{
  "encoder_arch": "crnn",
  "input": "log_mel",
  "tokenizer": "word",
  "encoder_stem": "single",
  "encoder_rnn_residual": false,
  "decoder_norm_position": "pre",
  "decoder_qk_norm": false,
  "decoder_inner_norm": false,
  "optimizer": "muon",
  "nesterov": true,
  "grad_clip": 3.0,
  "batch_size": 48,
  "warmup_steps": 110
}
Rows from block 3 of the text decoder of a small encoder-decoder audio transcriber, named by matrix and row number. Rows with one number belong to one neuron. Each number is 500 + 40 x the weight over its row's rms, rounded and kept within 0 to 999. All counts start at 0. Numbers have three digits each.
After each neuron's rows are labels from the 100 texts, of 14976, where the neuron reaches its largest size: "fires on" is the input token at the peak. Only what is clearly more common there than usual is listed. The data: short read English sentences (LibriTTS-R).
# gate: MLP gate (decoder.blocks.3.mlp.gate.weight, 672x256), inputs 0-127
# fc1: MLP up (decoder.blocks.3.mlp.fc1.weight, 672x256), inputs 0-127
# fc2: MLP down (decoder.blocks.3.mlp.fc2.weight, 256x672, transposed), outputs 0-127

gate.333:533535464507448496506502483483457473541487503594454501543447465475555505485491463508469473517461498508501492514492472558489495521498450437471495505531489442493500556496503491517402520602465489470474499550482428564479498462473524431511575509459473463468493537500452521484447465561466505489597509458482563453525526508503484509500540524540501494408477506439507517444616495467432458486492
fc1.333:582515478550439549474502494510482393523461540511464492528532508535493495535499527510482471480496465473518521480522478548420501440562562449482530512449512546518457529495534540455416528557525485538457505603545509515464490499506480438479489488504455492524543484499491565519489484444458549507636523484424552468498513481528511482512607491515442494417512496418498554491555531509413473527471
fc2.333:520529530466552515516455517518495453553585520483515576559452540508520477522585481456521550574505532451481518565435484422523517539495522453440542505453496550479516546529519556510482466520539420428554437488419557478445505442541528552540545510525534483500504490493380431533511503491429467491454501573462492541429522488483519525484531486547497548426550477494542500502532527466570426450497
fires on: "i"; "the"; "he"; "she"

gate.484:522519563483518534505535548421547439547521498466490528525519475501529464528460484545494498459452519459582447454517599511557505345516491530499503476544490485483570517515511467494506487450483470475551465498478479469541493521499515512465466469464497477491512495529448450472482565485536597493530508450588516464531575476504476455518539590511510552413476453489481492449477526378476489441561
fc1.484:516556565522492511552472475514499402567520459547516466517479458502478442517473475541524502501436493545502552459530563559542511476513554503490400487512480539531496535490447461484449495508533472494504479435479495462539465448496452456505503475532499455489450516444527456545474505527518582519503463576464526506529561538470467519474496503505559538447462446498488419415552522505450473488533
fc2.484:509504474518542483479528444496557452472485457415531525502560481519493453517521541539488454502541455524516487476520503572483501511435535493468492462460498405515527514522547533535522485472482548512527511554478485565509499515435491538542528441509513544440477532513500562446505506533448497477523567562532494482590452481469627495448452414455543452532482567538559504471506470408506526514466
fires on: "did"; "his"; "could"

gate.278:470415525523544533456512549459521466492499520527458564497439462459472493450539497530459543416501436544481562534526519492551527497502517473426499461381529437522531491444619490427432455560466500498449494517549513491484522499540508452491602467550516534520496492549496484539532571468437489503527490485435445531557535428569497516449423518537513463524500463450534571493486529519550513494519
fc1.278:549542557520480453480545504566462434580444467455524520482526493467475478470503446497573425497510467497523483529464570484428500478572454490563508494521463518557413499579532471465642526484486541535495519544486509495519559471502592407494525449502507410509468435439554482427529529519488453471515522480522560549477509522447488511436496484502429522437528506531459496549484555520447507529481
fc2.278:491480516492456479534494519537460523552548513499513595471523515512549513538458539456528416652453462450427525486551471466534636532506552415514569448547494492542488562472466563530452450524510461556530499459514517480509412452434495491483442517470539498469473529458489493454494521492474540513508533512460439493496481527579487533518487481486480546461472459520499542486541525504496547545474
fires on: "i"; "will"; "us"

gate.494:507528509557530472476495532517473593501497555575509572512589472449551549494485518568531505482472584532441490525456502478582496454466434419503506537589513410476532486543474557444502548513501500458503505460479478482500424483515542404502515514523512501504460515483520533589401433490529489452472550456539551482548454508514550510470497531518459535436524503489535533493463537555567488501456
fc1.494:551606486487489471540545438521458581543506517556526477533561489530510501491479524499463476589528445433509463548458511488455583445487465451516550447515407524513507563490479529437529464507454498504482510546471444436472457464570549437485472467498553544491505462492477559507469502521463494492511495443560598484516448499435527459489523444516464495515522553482502513497529545556565607415492
fc2.494:469518553568513537472517491537484536518519493520429517492556438489495525465537510527371419464485413514466453562472500523479523520538567566518524514407448536424490520431554491386502450426448508490524531507392525442469460503512518523492493446501472500486579470558553527425534529507491534571491477492425507470469531494543524451482496570507528433521492520464538468550581565539482560566496
fires on: "off"

gate.52:547512542459528444550454540418531544497417484521503551482556422490524445558444560430516518483429474524451496498519537471474454535488496571457511505529534496560549522553494414543487455575469464514523444476490563465472471511499453491559541470526446449518533486432438526496560552437501496538473513406514499452517531540483509486468511526497490537508530565533488494475496461485409560469520
fc1.52:495537454515499529488556487505499422411498564499492518502543505506495461535554450552564522466549529493510452496620464577490465405472463502459495470526484480456459501556489462521551538467533525469508533577558509471477548538490516457487462538473502586493485477492473547527487490486439481512571502493553428551555501483428489444489555529466414521548459436496490479532486407518533532522488
fc2.52:564611428514493541456570515470513378515505562495470508473539558474520494459518535502518511450539491503555524432463537522440470492501497494566504482494531443519418444543499494512551600465530494479473528463462463465475445528478505483486536514464472480505472595450545480525531525454464486478490539550510475501489517419553518508482502515462453493460458439485499488453494525469472516518538
fires on: "don't"

gate.140:499590508585486492484466504491560477427414556546460509500475568406517528504466559491502382548476475558501527460512508558560471466503488524507543497484447536521518528422487474534507534510493457598508478454560501477532553512478520506507525533474521505535546507538526548470443476512493501514508558520527491413487448566542500540509494445470470512548446527451456418532514509503483480519484
fc1.140:506477498472426492520536596467477527570548443447553543487527396572560442503561494528518481486516490430448484547473524502462565520463479497491534424514515493466486532500493473504503490568441471467514505507496444510434490591502459477467483528521519487552437528473513483497502542440480580503449418509466486504478569482526512473501531558552506425392540489515455489491432455483515515492465
fc2.140:473502540465519561491500488534474452455454505525497549535529509497466544509620540522545473522554483508522469543511497476501455412557473505429446491491443456505520491495528488445471496492494455473501490532504524410486451581508516456549469491565464473486464554524536534463501462515506492555509571470603481464449529525486495484490516518555549441555454509447531427514507570449415467446537
fires on: "it"

gate.564:562548500453503463440564535498507481523514473448497488503508499499442490482455516523496520514573440534518488456517550544520543572535475434550557550433556431526522482483537457528471501447517490538515535485505526485475538559546553481458509443493542569500480507513496545483513519472549537482526490509556503540480490482544500403484530484548447497524486474517435572503450534563518493513409
fc1.564:589572437580499507414547533512527528424504578525442539443491478587498529504426446621452481473498523538499536511446513489504472492476429470564478530418500530526476499513455505467452547571489476523494554502502522484577483503484500478467461474487532528530437469570545506496478581517509592462503477521515510449464531465473502551510546497462519523547461568432415569517484511579533433553494
fc2.564:510464549597417448506477534541490510529446477521503541529559425545495464438574460484474444528477505491509487540514453465470537490490560529448447549475422529494451538508539484546466507471460515486541492570554454485523493418466507486480548486469488492456446469513450560582508471475507552426437543501449490544515559510499437512507558526575505534468523503459577461487540440464466477539463
fires on: "tell"; "it"

gate.466:472498477541497497510528453467514486486531439433475566512442539429530490555430477498551496562450517533479503482482516558549529526420483462549497516440438494485535494539559445508575520504521426580587553522429460470537494496515513582480483543545543517526418496536535555507475476523499499499512445475562493502467474495529464481490456605522501435506471461466451499479546521506480534534503
fc1.466:479508528481483504524471500530533518485539531549563481468545459530459526534546585546466522495531458438532540544496565432496461474491495550432465491539518446514514512425426489457430526468598566466457430501536559522446564508490506469536494465480525467488549459505494448487559507420453552532505551492462550475550532506482532574514537475510415561445541517550546495504502528422498441498455
fc2.466:446532501504542419536584583501501479519425512493499560519470448539499477471495542533454496570572488505434560569540502518487596490467502521524521481475477486470470443473474510473521444526454519507508512551570451455510559538491525470564525419498458450543444535543535436526480479532440518495547481415495507459469509449479468456471481531524556488507514560493472525520540446500532520518486
fires on: "did"; "am"; "should"; "could"

gate.84:551485536546409515519472530468587477487477509421514471469607464464489525524460514487542547499523494500494494479442520470447501493533563505481483498518519527584542493507445468542453449518459433524511428486497574484420463453549471451532493564519548449544493494531471494516516458552505472569490543491483479526555461406534470411542489473510392502537540474481508558493589513455513445492477
fc1.84:450473456503463492581518461550532553438442514485508582558397494521539516567546540517499523481432509608473457567532470501534519527450481558498452536506449433543493542459507498447512556517451528476514501429489526493501490529441515483493534516587480534480525511501528494501540537434502552480506496506442524479535448526389534517515519466491435502506536490499516522568412509461559497491488
fc2.84:489457408472470545503544552503481479482509475521497480547513489510493465558517536453492499488455500562478435517476475477489489527482441457552537435502502428521518526537489548475486524486530504517548537509528529475542471562497434538554485533479553523476530463570534524563498494511539498415519472515442478446477529495525536431550496522469477477502474547503465527517495507492500519522468
fires on: "it"

gate.654:510418504471504506418442501479545459580483545423582521467491448574469567539484488524494481550527533532538459521582508496530498482477542529451489496428485541560563413457504467530475486444437495546424570485501443491458540501443505456552468501532493458482492531505481482496451557499517502560509540519574472506462469491485455491455457512527540491473478476519483511516487473507537509556516
fc1.654:468552541492537500596492519472446548433483481589376473530508443526468499456579435412578481446519517426488491537463521452521499505528429554484518441479504489475473483484519483524500628558498495468506421499466535464500484508580511543527556487500469511455451506478492524521558519487520520513512463524498416467525508485469499443495554497475512533510466540551529439476498484589488541490505
fc2.654:505485468520478434473534503472490434436474479459518522487470489555461500525500488583467519506523503535528459513482486483497497526412466472502498412536487446430463476583458455465411508510484500433477486557525419537515499494539490507557567493525461455568577548504465497470551516528500511568461563419518496466432514493554515545535527510619477554545512442461478547523492516536508545532493
fires on: "it"

gate.235:492443510511489515499454569429517494496480545432472600565558502452551538571514475439497519448452493396505512572424494500540565544531519513537574508529484545436488558476519479426491440408446457435494491580501490497489499500482503455522489414531490523418450526440512501567487512505551430449454525491515522475535488508491461554548505527497506522481451462533543525515490461518527521492515
fc1.235:525495444533550538422460497500475543453474509485446414500496472494471529470475520507511536392547489564523526487544475525482495459541436471471522496457572536519501527564432536580412482494532524532515540508513512494538579522503521490531488525547540474534490477526526497517505549493442543511518544472437474526468483581520591434431470479499478472567498477527446481479500498470470452571511
fc2.235:508397546469549508441490498484515400520518443549537557532473453467507551549511509511537537524442524489568492508554474460509490488456573500551481541475523493427561511514489479520438474572548466475555504458445484526496525532452530524485505468476527508453518490552461455555550503506500518494463499472490567421527460485373504552508556507492462477530438415522531476576409464484479439491496
fires on: "good"; "hundred"; "us"

gate.452:505510535565441499458490503522491494439487523468560553486518509466579473556456532501489534472497454502480501472413535467450508578472543547501505471538484492507457529501452494569454493532498466496461475479378536453530487567543488482502473451507565499482576519540612525489477480441518516561534488565446532504510464519514405588529456507584483526535545480589503477440484437530534527524464
fc1.452:534503567564503516452503480479546433488504471503622541473482505440565512528532518559514531520431501417571465455506508533481524535561526468473471499494507528523477505421459494543492507575461498507530491446427508447504469501535413508477514489543514464522491526490513539500483393536529475511555441534524503515516476530568445491554524521523468519489500500515461443499489484471564558437535
fc2.452:455509490512472463541462540500541511434499465526530505557560439422497443401492514438536491456487512529546452460524499550470487529487507524449546502548461466496533522530527475516544488509500513542453469481487481581540504450516518505530495486496479474521413472509518547436624545532531473500509472521501484559472539620482516465500503470545495519444473518547469472517466511565474489518509
fires on: "don't"

gate.174:539506445458485465525463536478547425487521457459507540543521510465504442518522488495432474444464511530515497420550494539487490507483549542508610510504453467439523488552502529466486559495491452407473444506544413487524487491531520488410483476513492467415526508489457533538500534483484566504434527486514467488541526468501430498518483515482459510482586485513517522544477474442500464472488
fc1.174:511489443480507539485551515547463554516519512414488563474485508536492506414541489440558447550447536524585477457483483474528459481471540422503557486492538486506512542536476542523467463510560484466507511482526491559481500564519520493490521492487511474595601518526470431565486515518516492523434502585468471563443491418514554545532587591556516510404444433470448451436538473470480489481524
fc2.174:544490463477463455523421462533523528576543527522496463487491490426461516487519468501383561439471527451539492485558413556560580474479484504498473486518535505561435484503517499520558508396500446521580535491465522483497557558529525499555535498437510481488452483553492452511612522484399476565488545413531501427502533546494483446494563510477548472511531517531454484489503497532481518562513
fires on: "and"; "great"; "new"

gate.511:518517477536560467523501488608498497539488487503427460503509533490504502575496520489504497516519569480497442503522456487507521512555535532518494582486552493519478523511507475452510439448467492503481485518500486477405515479505520477598483490508493441643483454422494499498475586500482540519457560582472549459527588463534508499465487560513447509539506497483509454520437562474514517445495
fc1.511:515508511505503464558453546547459528393540548567496472472468505430489538462499465552486492544500618481518517429488530494504517544508547541565540531532486436482542554499481503434551505502484501449501511487520453526544499480526509538525491488540495447531475435527472525524478578530516516554499478468505468495513568558444451543537500513461497454496519482422515466527511442529466444496545
fc2.511:452518544510599548390488493484441450549498541501513544509453439489494464488470497413540462494463536495486490565503572461550505505549539518588523575430489435427516471528461486464556514530470470521496568508468470438500473490492531478497475513459556496526482473549486457415493465482518568580505542499500597497542506477510439456462456507521506417523554434554484535487481477493478540386527
fires on: "tell"; "with"; "told"

gate.133:567581516515492534436483421552498497550454499501465510507530430485501453613496446534496465462523532471495538496475451449464552502488532479509489479469569501513514507578585523450560542565477470453469445504502448453558461550449443529523505531516456532472495536458512508595471536551513457486583533478625570445490462539503572485536476521490518461458457441504459510482463509552562448476496
fc1.133:452473526533501482511530513449523499425546548491543505461490473504520504506528574479532484486437466517563518440470572503516516482526440491448504528518483455479537534501491495541506494535521509482525493482429506536461488477545523491512432510526479480570498448539432460518516526435563538491476487500515421536460580427508453550607477507516544561535456496502485504450551564530428454445419
fc2.133:479503446533463489542477510505556447562511551550473457393463536588484496524479547530487519451440482557543480469546551447475489445456479480469531484487512481543548540545452514608492496469460505543532483532468523550531509509442455559544420475498581487435497529514514476518502498474497496604472467578484549541566484477537519543485515519529473437460475510519492480505484514484494478495586
fires on: "did"; "do"; "could"

gate.530:499541430476438462545510418505511515472559560491461541459403547476495457487459508467555528552460474450490451512560543489544505465506515450492497525489480504556495488467505508463592554471511466486552519492465512521520500465515521437531505532532458491518488426406491382481551517522468532483482484520552427489477525472480472475460533522540548590510569544485506403563511522527468466512486
fc1.530:489402543471529527471541480448516460513450451506502529530527469462474482501534491478578455552452484535494519513553532478526491545409529472485545480478432492576486525466548423502568472530546533498515531546499492524502500513537553509515481547544506517518515568487558549533534510562446515542464465538509476465529513512473498490499471484464489478483495459537421568438517530417448427520500
fc2.530:434456523524486456517546481472438483542498506508427474554493452498474573551468462556484504480437496478542475479482482568497517476527482561506571489425445422558526446524461457453526520506501456545534523541473491484510511492542419503556494536519529560517435483521549467501482578436480491503466546501561451511450545527472489370578491563529442516473569478506529505517447556499507521500474
fires on: "tell"; "knew"; "glad"

gate.518:483528520525516497491492565436469525458558485427493522483493467450456501501508486490484478491442485501546452512504521528442525567476437545455534586520458527511494503484479442553431543425431471526545446505460452466459506494505578468533490495511556471429506483503553517477483510511460497517542512449474505517456507479483558468470538517558521523495498438454546499549470537522497435520524
fc1.518:463517508380492512512507517429455459460530470546504598467465454478442492500511475510471504624478581477515484522484537490454482529455511506567501573528504480448529543490478503533428559495435518542553481538487462434440468515512491491492522537528539474517529471425491457489491518508490530481531487550483470533523553501485525525477493493451557470502588430517564516547488533471490503564473
fc2.518:514560534550509470534496482567574469499447498499541512472521532457510518520504506573532439478485563466527501501569446479493490490469508501473527442508540545548423445489454515471552493455477502537542519452598488534500546486438496488543500497434483532463469516428537470452423511534511411499527427504503515473468474469527470509430524450478460516544523492593534481478456440509580448526477
fires on: "tell"; "let"

gate.425:523430490484547465518465489531505546505456592441433506477472524496485504527492464535508440532437436472476461506484519533488510552437499523507493468506471488532545467473549556483470485499432448590482574521456543479532475536458613560476479547454452519558590535479514499485487542520543518526554529503484566476513556516557500469522539526503469560501438457496481533492460495540551531513499
fc1.425:503548531493484498516509563443482522517459433545567490579499498545485488467474496544506449563566471467499520499481494430528483458459482452430494526475471631485469520507553443459518510547459552483420525513452519468446455522568499453498502505533542523441508487415473444519478520471557505453449556448592458625411470468504512474404529518516532509434529494527462445590562532548484488522483
fc2.425:544543499523453493451505524515516476452450465522603555529516543573546506540465454492498529512456446570576506436475495433502449555549448454502495521541571552525446539439416529595523465462531479458483530422524460461486505501488499542536485484474447443478496462563467536453505530408497476532427524502581494494448473421430634476473506473572454443373522519496499544503514490465489518485497
fires on: "good"; "one"; "a"; "my"

gate.214:405469455541490514473477474433490537459456527509486512496510511492508525430471399424496489445540477552544483533453462489441560528475546490528481455487547535538522459460537420494569526554500496429587456525534451507517522556478493570503533541538461565511546499519477455436523520534507523420439503458544509495512484531479468510493498520533563516424517543452469531410461545518499496461525
fc1.214:495477557432519470519483446588532546512560494473570447522475480454502515560498550526478568551503432482447467479540536515531419497529502511494530500505445479461531511504496558487468537494480527532446521440464584510515487456546536459416514411427583420485482443459471523572496505465533450540556498547499526574465530474422554472518488484509415462584459487503508488527503458461487518509510
fc2.214:463553368536572523476527539523538514535452536488524565442525499414451519467501520542546511505537500456546464447578506531487543517537467545461601464472491521492487509476524481470506462530462465558480492496498510414466498518424483487515534446591559530510447498529480486506556512495511417501488576552582531512515533468479461552509484542550503441480483556518465485525528561492504459516493
fires on: "did"; "he"; "it"; "she"

gate.146:459547480524515449484539451532450464476513508506535470489502481491502447524528461576475500476450482489486413473509481502464543497499454490442532478476438465499515549512508536495491467491426513557524430534554488531511475513522552493449507522429493561435580529512505560513524451560547532497513477493471534512535480477498475523572465509448552500496504443519585487484515534536465481409444
fc1.146:516498517478539528473535513529484507467509559556420451541487432523514507512499482475520443473486562539511495476472567484472450489519513442510489510460454463579522526470510576541440533569476405530436434452504469526485486494449508458523459510561539497616481490591488412540506454537490431540510544495478450469514532502509487571458487478499523518506441465565501431489608512491517424467451
fc2.146:399462476508516518476492493546443518480471538543502499509500471519522541536405512541554538496536597485423465460510494531494550448461431639517486460499510489512467498458500528453467509479533484395493511523501499527459571487527514502490499535458468412476545525400536591522479512563435484514492520484574539564533530488510473429487500521484489492524564548479501557445546530510535583530492
fires on: "face"; "head"; "voice"

gate.61:528550487497522441418530534551447491491539480508445519539526544500567487524495538566482495450547567427478499528511511565458497501450487510528571538521511452527512492519503459504528494528490446530527508521560573523499487515527494549474523552487485510558480582544508559538472566485469521544463515549514553445466516537505469541466448503515438499447544469447494532472476401449483551458473
fc1.61:427428419512480536480508493475609544461458417429553483534506543529527496470485472458457477470547465609546495415542483487510466479524515555487498484548506550457501477551463455468461448442468544492440532475471503512482539442465495513430509530506542454538489501523488547564465431444507565488541462433450513533445489454446474460494525481503535406469445515553525460545521544507495553503531
fc2.61:551503494378439516462573461497513459487562472457478472547532469601520542507497515486469467414545436507530499497507463492488481559450492516515438517526497443491480509521503441457485437506496485438536509564415546500416456421528466545447542507519554454495486484556512510547515497517479501547514482483571535455522509492519497542540479507539483554457496548452473538585489566502466525475470
fires on: "good"; "with"; "dear"; "o"

gate.420:480500454550490584483540446523549471417494500487451404488524544507518536551512497500533568515539457465506486480450491555486496499538506455443444437535556521482503486536529409557495424524526534485510478440516455572468501552574460458431490447487501532578506457529452500484489441490563473464496447470488497471502473521410389439467487403498521457447451436508537533583509472489464523581475
fc1.420:493481552560509456509468413494447439551608540507536464496424460487463485527513419492485520493480554485414563436529488502466511493501448511480503609487528505485512496499527526517463445469564568554440494536426491540423557482449489513513501501480463517496490584454507478460521536500553562489529557545544487542485505458486551493534524532532452454529518490469460484484439526433527513406493
fc2.420:592537445529456501503510392507501533538491487488478506465510541479539468514458493518486478471500500497553443448473541473526529529456517475473460481509481506512559488466556529466494533490452527474570486464519483467492490521473504533462475573524448505487494512480484482525585598388476560522507563484520510498593515530507459463508478499499517468535589575503565520508582488437547521537521
fires on: "it"; "this"

gate.38:469507508492545436484435452590492512505480500493525524591468504473463477511532491522544562495453467534457473549502450483440490501430555469533431540491504481529489520490542416532528488476526475533483541578522525489433541485496514517585516517481409494514492534470461508426543504496429458449461455564495528476506426470534541521516494544559523472495443536481453489478498447457526519453571
fc1.38:563571520536471550512455483479488554515439496468438508478483476494490535474498457540500536553545520463471548498410516573535462405500496381543572506462457593471498550538448570587574509434528518477517490491503505471525495473431506518492554549478532419555513549412521540475459492488466538513529576509501528464499545426461473546414476552443472490464546454583496515523551483513549528494501
fc2.38:457530567489507526518466509542423533545529474498514525444505559529545451494556512571556491569441502509482452515525449518407514467484529483577495470466493487492524484563529498466602475524459505546446391518525500498454511519440470578523454535531411515465496481476491517522502568434483503557564495464476498507546530515445577524550468546492516487494469454521434529529545487460546519466448
fires on: "it"; "that"

gate.628:514465466471491506489453517457566549466474537558492413572558514519477546479484497503569436480533500537479509483563481502506541416523585554462476506509524532473520548508437478447535469540548515478505522474478470455438467542552464480477521471547499537544513498494496520449479478505527544496469481428470508513513502499442460506457498531451547555477532503505536513452537502573541514440504
fc1.628:491514439518574513484542470507507482484530367501502550500465485429551468486581477576431505541477505465495523555514541487476563525560486495492497511425532436451467480493526545526502418494420493534496511487496465486520534524530495492523473525543510495472488557499425480522476500478556481531479484563507495465540554481562547519508527550523490435550482511515459464504472501490493508485499
fc2.628:541515469528494500479502467534499535528442537493512491440498460474481506473532508573537500469513492481556461534458570475503465561453481460560475482484501487536477477435453549451533418483524498462482584562564490527499449500538497463511507480554456456549485419522407522556498502474514512536484605454563547550495514517470494507567491453534503559546548535545540519501450599500511409507475
fires on: "did"; "he"; "she"; "i"

gate.231:465523472537459515478542491484571524438552492370526491476521572522512517448480477532468518507470432517433531546485547507516507465526514533567487464501546437570491475498517505524505477529535531426449480498463517476499488509572440510474400493442495435486570447571450585462514497482554556520508513500540556581535528567538499515496517437540485542452522544453522585453453461514483536472529
fc1.231:547542504591506507507527508462496523447514564399472506557515549529552510442518415528505492488482491523461552542501510519538551476440545490505499409538536439459571482520539540553510480566517512498540494539485511480473496502505465453474424495454490482563524481569462548469557501438519564507536489478500466545448537514513542501480505444453479539467517469548467512479483590514499554442527
fc2.231:469564533484524508528522471460522437572506457548490456533552476530493526498525491488550552502569475510482559482530559509502561406520571516387530501553406499498515549512443516472498530535572497403473535481538474499563476527480450446446460474535493508415487509529464500485502412544526407569541461438407462474504543448469563489484465498448443488449429518440545515475546536492495514475467
fires on: "i"; "never"; "shook"; "don't"

gate.296:492493476534550477520483502486480497456451464512516577488533533469506505548439452571521540407530485513566529507510510530460543563546480500490516510503472489540544510413481518490561495492513467430468466484494442580480497521460430510547450453532556605489548447576548467463549515449472484490506461507526456464470548445545480512554532419489519485472456483507476480490585600481543502430503
fc1.296:480587485460508483555465528505521500399438460515471553501484505532551471478459510461551520546492466532597533506562571477513556568503466568461409425541557453467477481491504440507537447522595539464572540499437476568505512518465504533541440504558580589456493476525493510536593543446519509497550509498530455509483448442490450530482497484492487497491463517529513448464573524417528487417515
fc2.296:542480523525520491413538451460527572505513635521548466522515494518551507574470503502414498546509518498406489455441513466509598449551450512431462546524537498448524452508562573491488460474468390427467525521454466483545471479489496525520491563535458428584478465465493530505529547477505506496566525401453515451515450525494519467558525533439535553527520425425501519518565447478499449496529
fires on: "did"; "think"; "why"; "could"

gate.548:412531485459534504481551457476529511520584514441505503516467503473555519500543487454457491432485507434485487526497508461501448501472481481500556529530547510553495514509522552491427494533510471503512497512458419443538483549399477491524522522497542520408509613503509517505476497512570504467405512415522519497487529496504511555533443429490425526446461445457431529538610522576481544519529
fc1.548:583542473527526459480509481459529608514504548538495473390478374531462523471451526507517439457526435503479532505448501464533458489527438539565514480508417497515532420494478539529452498510467469490515478434502497543590557443482548513553520522469491500526473449443390493516430551481498544478518486553527440519479520406488518450476510450549537470475519561596506501492513461487550470516530
fc2.548:554438590461504370556441471458485511541482509562511468542504530508524491464497575536445408497509476436483467479470433472550508587561492465488513541537506458488500489513553461452526532472492443516498515489570490501473491464432557471494522480559474553489463432493414522489436564582529444480486487544448440501460593486504520526487528513588485517480548490529481517498447467505511553494555
fires on: "good"; "hundred"; "great"

gate.442:531472421475519515408576485502494451527470543502567525513575518558496532493478478535452521479450495505533528434501487528573455505457527504499585553544567473536524503511457510484488519462443509519530461523534471530471512559503485527499470588524504489483493525503459429545466416575473527505506460440482495571533538492540464530503500440540534544479507578535509483513462475431491494449529
fc1.442:451508559503512481490418431523499573461542485494431484544463527443555498514537512465512486519570453445479528589496496466529550434526507524471497476487567539399569510503505519508540483479509525470555495499475463410522451471575496475502495471451471459532529496483484507409552547496520500467487551572489539495479474522474535473500449476471470502519547485476478566452557573522528526439530
fc2.442:497538471478492536451520462499501518575486469519507496498522555469452598527500511507484532498496539493478553543480477515541478450468480539458567498487484470471502432543521591501513543518533491482442495576501499473490518471536540441487462490575501425509587518489495428514505399502525613489450491506505444519542459494545462432526556503473487534515541458473481494482461374478555445437485
fires on: "it"; "not"

gate.145:490474454518513487430456420508485537476452503554559517513424478508610545509483483436473489466462445511505523547528556526456597504473506508517528532449542481471496481564493494475530432487536508477570499510519508501561500533537478441452503474520500516556499490466476533500461453511469494499498502525430595492438488518433590480513437522375511511511497475504585557462459521523525418418492
fc1.145:547491450520535465458508460493479412498486570551550572509471457463585578530555481485482458454498452456546500574549538503491562510472513519521522548467513501485551531560476517485561468559517477466562510490483511492503531434531471488482514480556492525522484568452462495495459423557492465514506465505434576520441490496445612443436403550397541511515464483541529516492504503527469471446492
fc2.145:479530420534501419570473471498472484495510530552544532499508465542489471466614464501486489493448452486471607484428418514529466428471466518501503493455484446528462497546526515431594450465504503470479497409507469482516574464528482519510494531481445468464513468555555458492597544451475533534480531539598505502470488447525422614480577522536545500501512505485473489514533448512527502525545
fires on: "and"

gate.112:555485497438507462457483542486515598501547547551487490528495413453497508492574479506461495461525601452478472488528470493478571466500478461528467436531514526538490499480563489539411507553530502414451500492493515497496487535547482555513464460450446520557541498579429517472492453541457539555541528435552449479462476514456467559491429522532542434476504556525529549413455466549563638508555
fc1.112:541448501472538457509476477451483495511511521550494507489419414417527452545556483591442484463517518464425469436553501521507544485524531438492481520463557506554578539419573542547455505515522476469444529514531514525447530463570476543516482490499454500520511477510380488530535605507501489566508511489566480447479508489484478526545433475500506488479529541525518554465543487474568617486517
fc2.112:515464457515524452510479515525486512556534434459510541563457416499498505526440449519501531473485513565528527546503492514553530477403537528499436562540501466441458508509492569533542510527522532519433464538547444442448549479438483445453470501519496529531517515519441528489506491583541466460509561507474466528527517485509559489468475464457425464447544459530494508513523501459446440440508
fires on: "i"

gate.352:485466509438438482495550514513477517497482542447505537506603488530442439502407487546516532475473526492495510496476495503541495497500469487496533585440479531427486419481473501474469535473461481472524473435435524564468421433416481515493524513471520505508531522558516465487536482507524510487449511475603505460513429470495488521489456498534466544475533454494536523507520516546522493438501
fc1.352:478518422502512493500480444512535498497526500556545501452485469418500524543483519566468520509472538515476507496487502456541521466495428471519522528492498513471526544520507436478507469550556514479490519409487507534493501490396524517530549478500498515523494515472474524428483552619471486545527460530455537516509508536535514521505444479532493400488524478519526543466502509596493558442468
fc2.352:589488522483492435524438424498538522553526432518459535504486555502490514399485448468521518479551494526478543426466509571525482481518447493502491529487520432512492502500565486506536529529480550549485525520506510547477555463509504514473577468541479556519510479527470431546476516483515524457452458462474515505473493462566454521541467545487495504444497479519454515546472522503448455544463
fires on: "i"