config = dict(
    model='encoder-decoder audio transcriber',
    hop_length=160,
    input='log_mel',
    spec_augment=True,
    decoder_parallel_block=False,
    decoder_inner_norm=False,
    decoder_positions='learned',
    residual_init='none',
)
Rows from block 3 of the audio encoder of a small encoder-decoder audio transcriber, named by matrix and row number. Each number is 128 + 24 x the weight over its row's rms, rounded and kept within 0 to 255. All counts start at 0. Numbers have three digits each.
After each channel's rows are labels from the 100 clips, of 14976, where the channel reaches its highest value: "strongest on" is what is common among them. Only what is clearly more common there than usual is listed. The data: short read English sentences (LibriTTS-R).
# conv: width-5 conv (encoder.blocks.3.conv.weight, 128x128x5, each kernel summed), inputs 64-95

conv.19:111114168097123160110185193151152118128111084149099139153148094129153178110131115107100106148123
strongest on: the word "was"

conv.10:070101132147141110159076104161140151120123104102123117091097100126155074140106121116148139103139
strongest on: the word "you"

conv.1:118094150125151118128131130154176155103115122103152190140129158132096156152153171122122171153098
strongest on: the word "not"

conv.90:103145128097129089080124141114129129129127146128117137078146118144117150117109125089110117159183
strongest on: the word "he"

conv.6:131106126125168141088121102123172169152126102145169133168104125139183087095130110135124175096144
strongest on: the word "what"

conv.117:110147116145153125128086128165116092140102132151103108093149145115168113137117153130141078168124
strongest on: the word "the"

conv.3:158138114136112138125131086199142110128163124120189129125116105159124135114128140130137120120109
strongest on: the word "what"

conv.122:146117105111104151121128130169159134166138137140167071132143098135115104132085147132102163146122
strongest on: the word "was"; the word "it"

conv.86:117137156132063114068101125111099097146132121095133133114159104151145127101131132122103111158075
strongest on: the word "and"

conv.83:117101147123156123171118149113115125155097113121098129116137134171110153141125101130157122133162
strongest on: the word "she"

conv.48:110118146098110145122160139087119161091139111068147105133138102115123115128097131136139110108091
strongest on: the word "she"

conv.87:153148127127116139102138112107088107092098118071118129123148103142074134109126110153082128140135
strongest on: the word "you"

conv.70:186175153151124181103192155095130156149135134140135104132125115166142122134140082125122140147143
strongest on: the word "i"

conv.36:160124129132099117122119104131097095127125073129131146143121133111158123104155140133131106076101
strongest on: the word "you"

conv.82:138136113101108110122117114134145141105092108165132118114121122134156114167128140104135166075108
strongest on: the word "what"

conv.49:116127135113101119161117130096136111122141150124131101124127119181095169147143110123107148141153
strongest on: the word "she"

conv.109:104163112147111153145093121150151150126093120086110160126110136208106095065097116120107132111113
strongest on: the word "what"

conv.66:184087159126129124160122140143165147087154139167163137135073124155114113169141183116124152124114
strongest on: the word "what"

conv.38:143130131130151145068159103075120104120133112127132162136149121195143063129145075132105159162115
strongest on: the word "you"

conv.69:112119140145130123119113109134136110158128159135142142105145113130133174091123182118165148150112
strongest on: the word "it"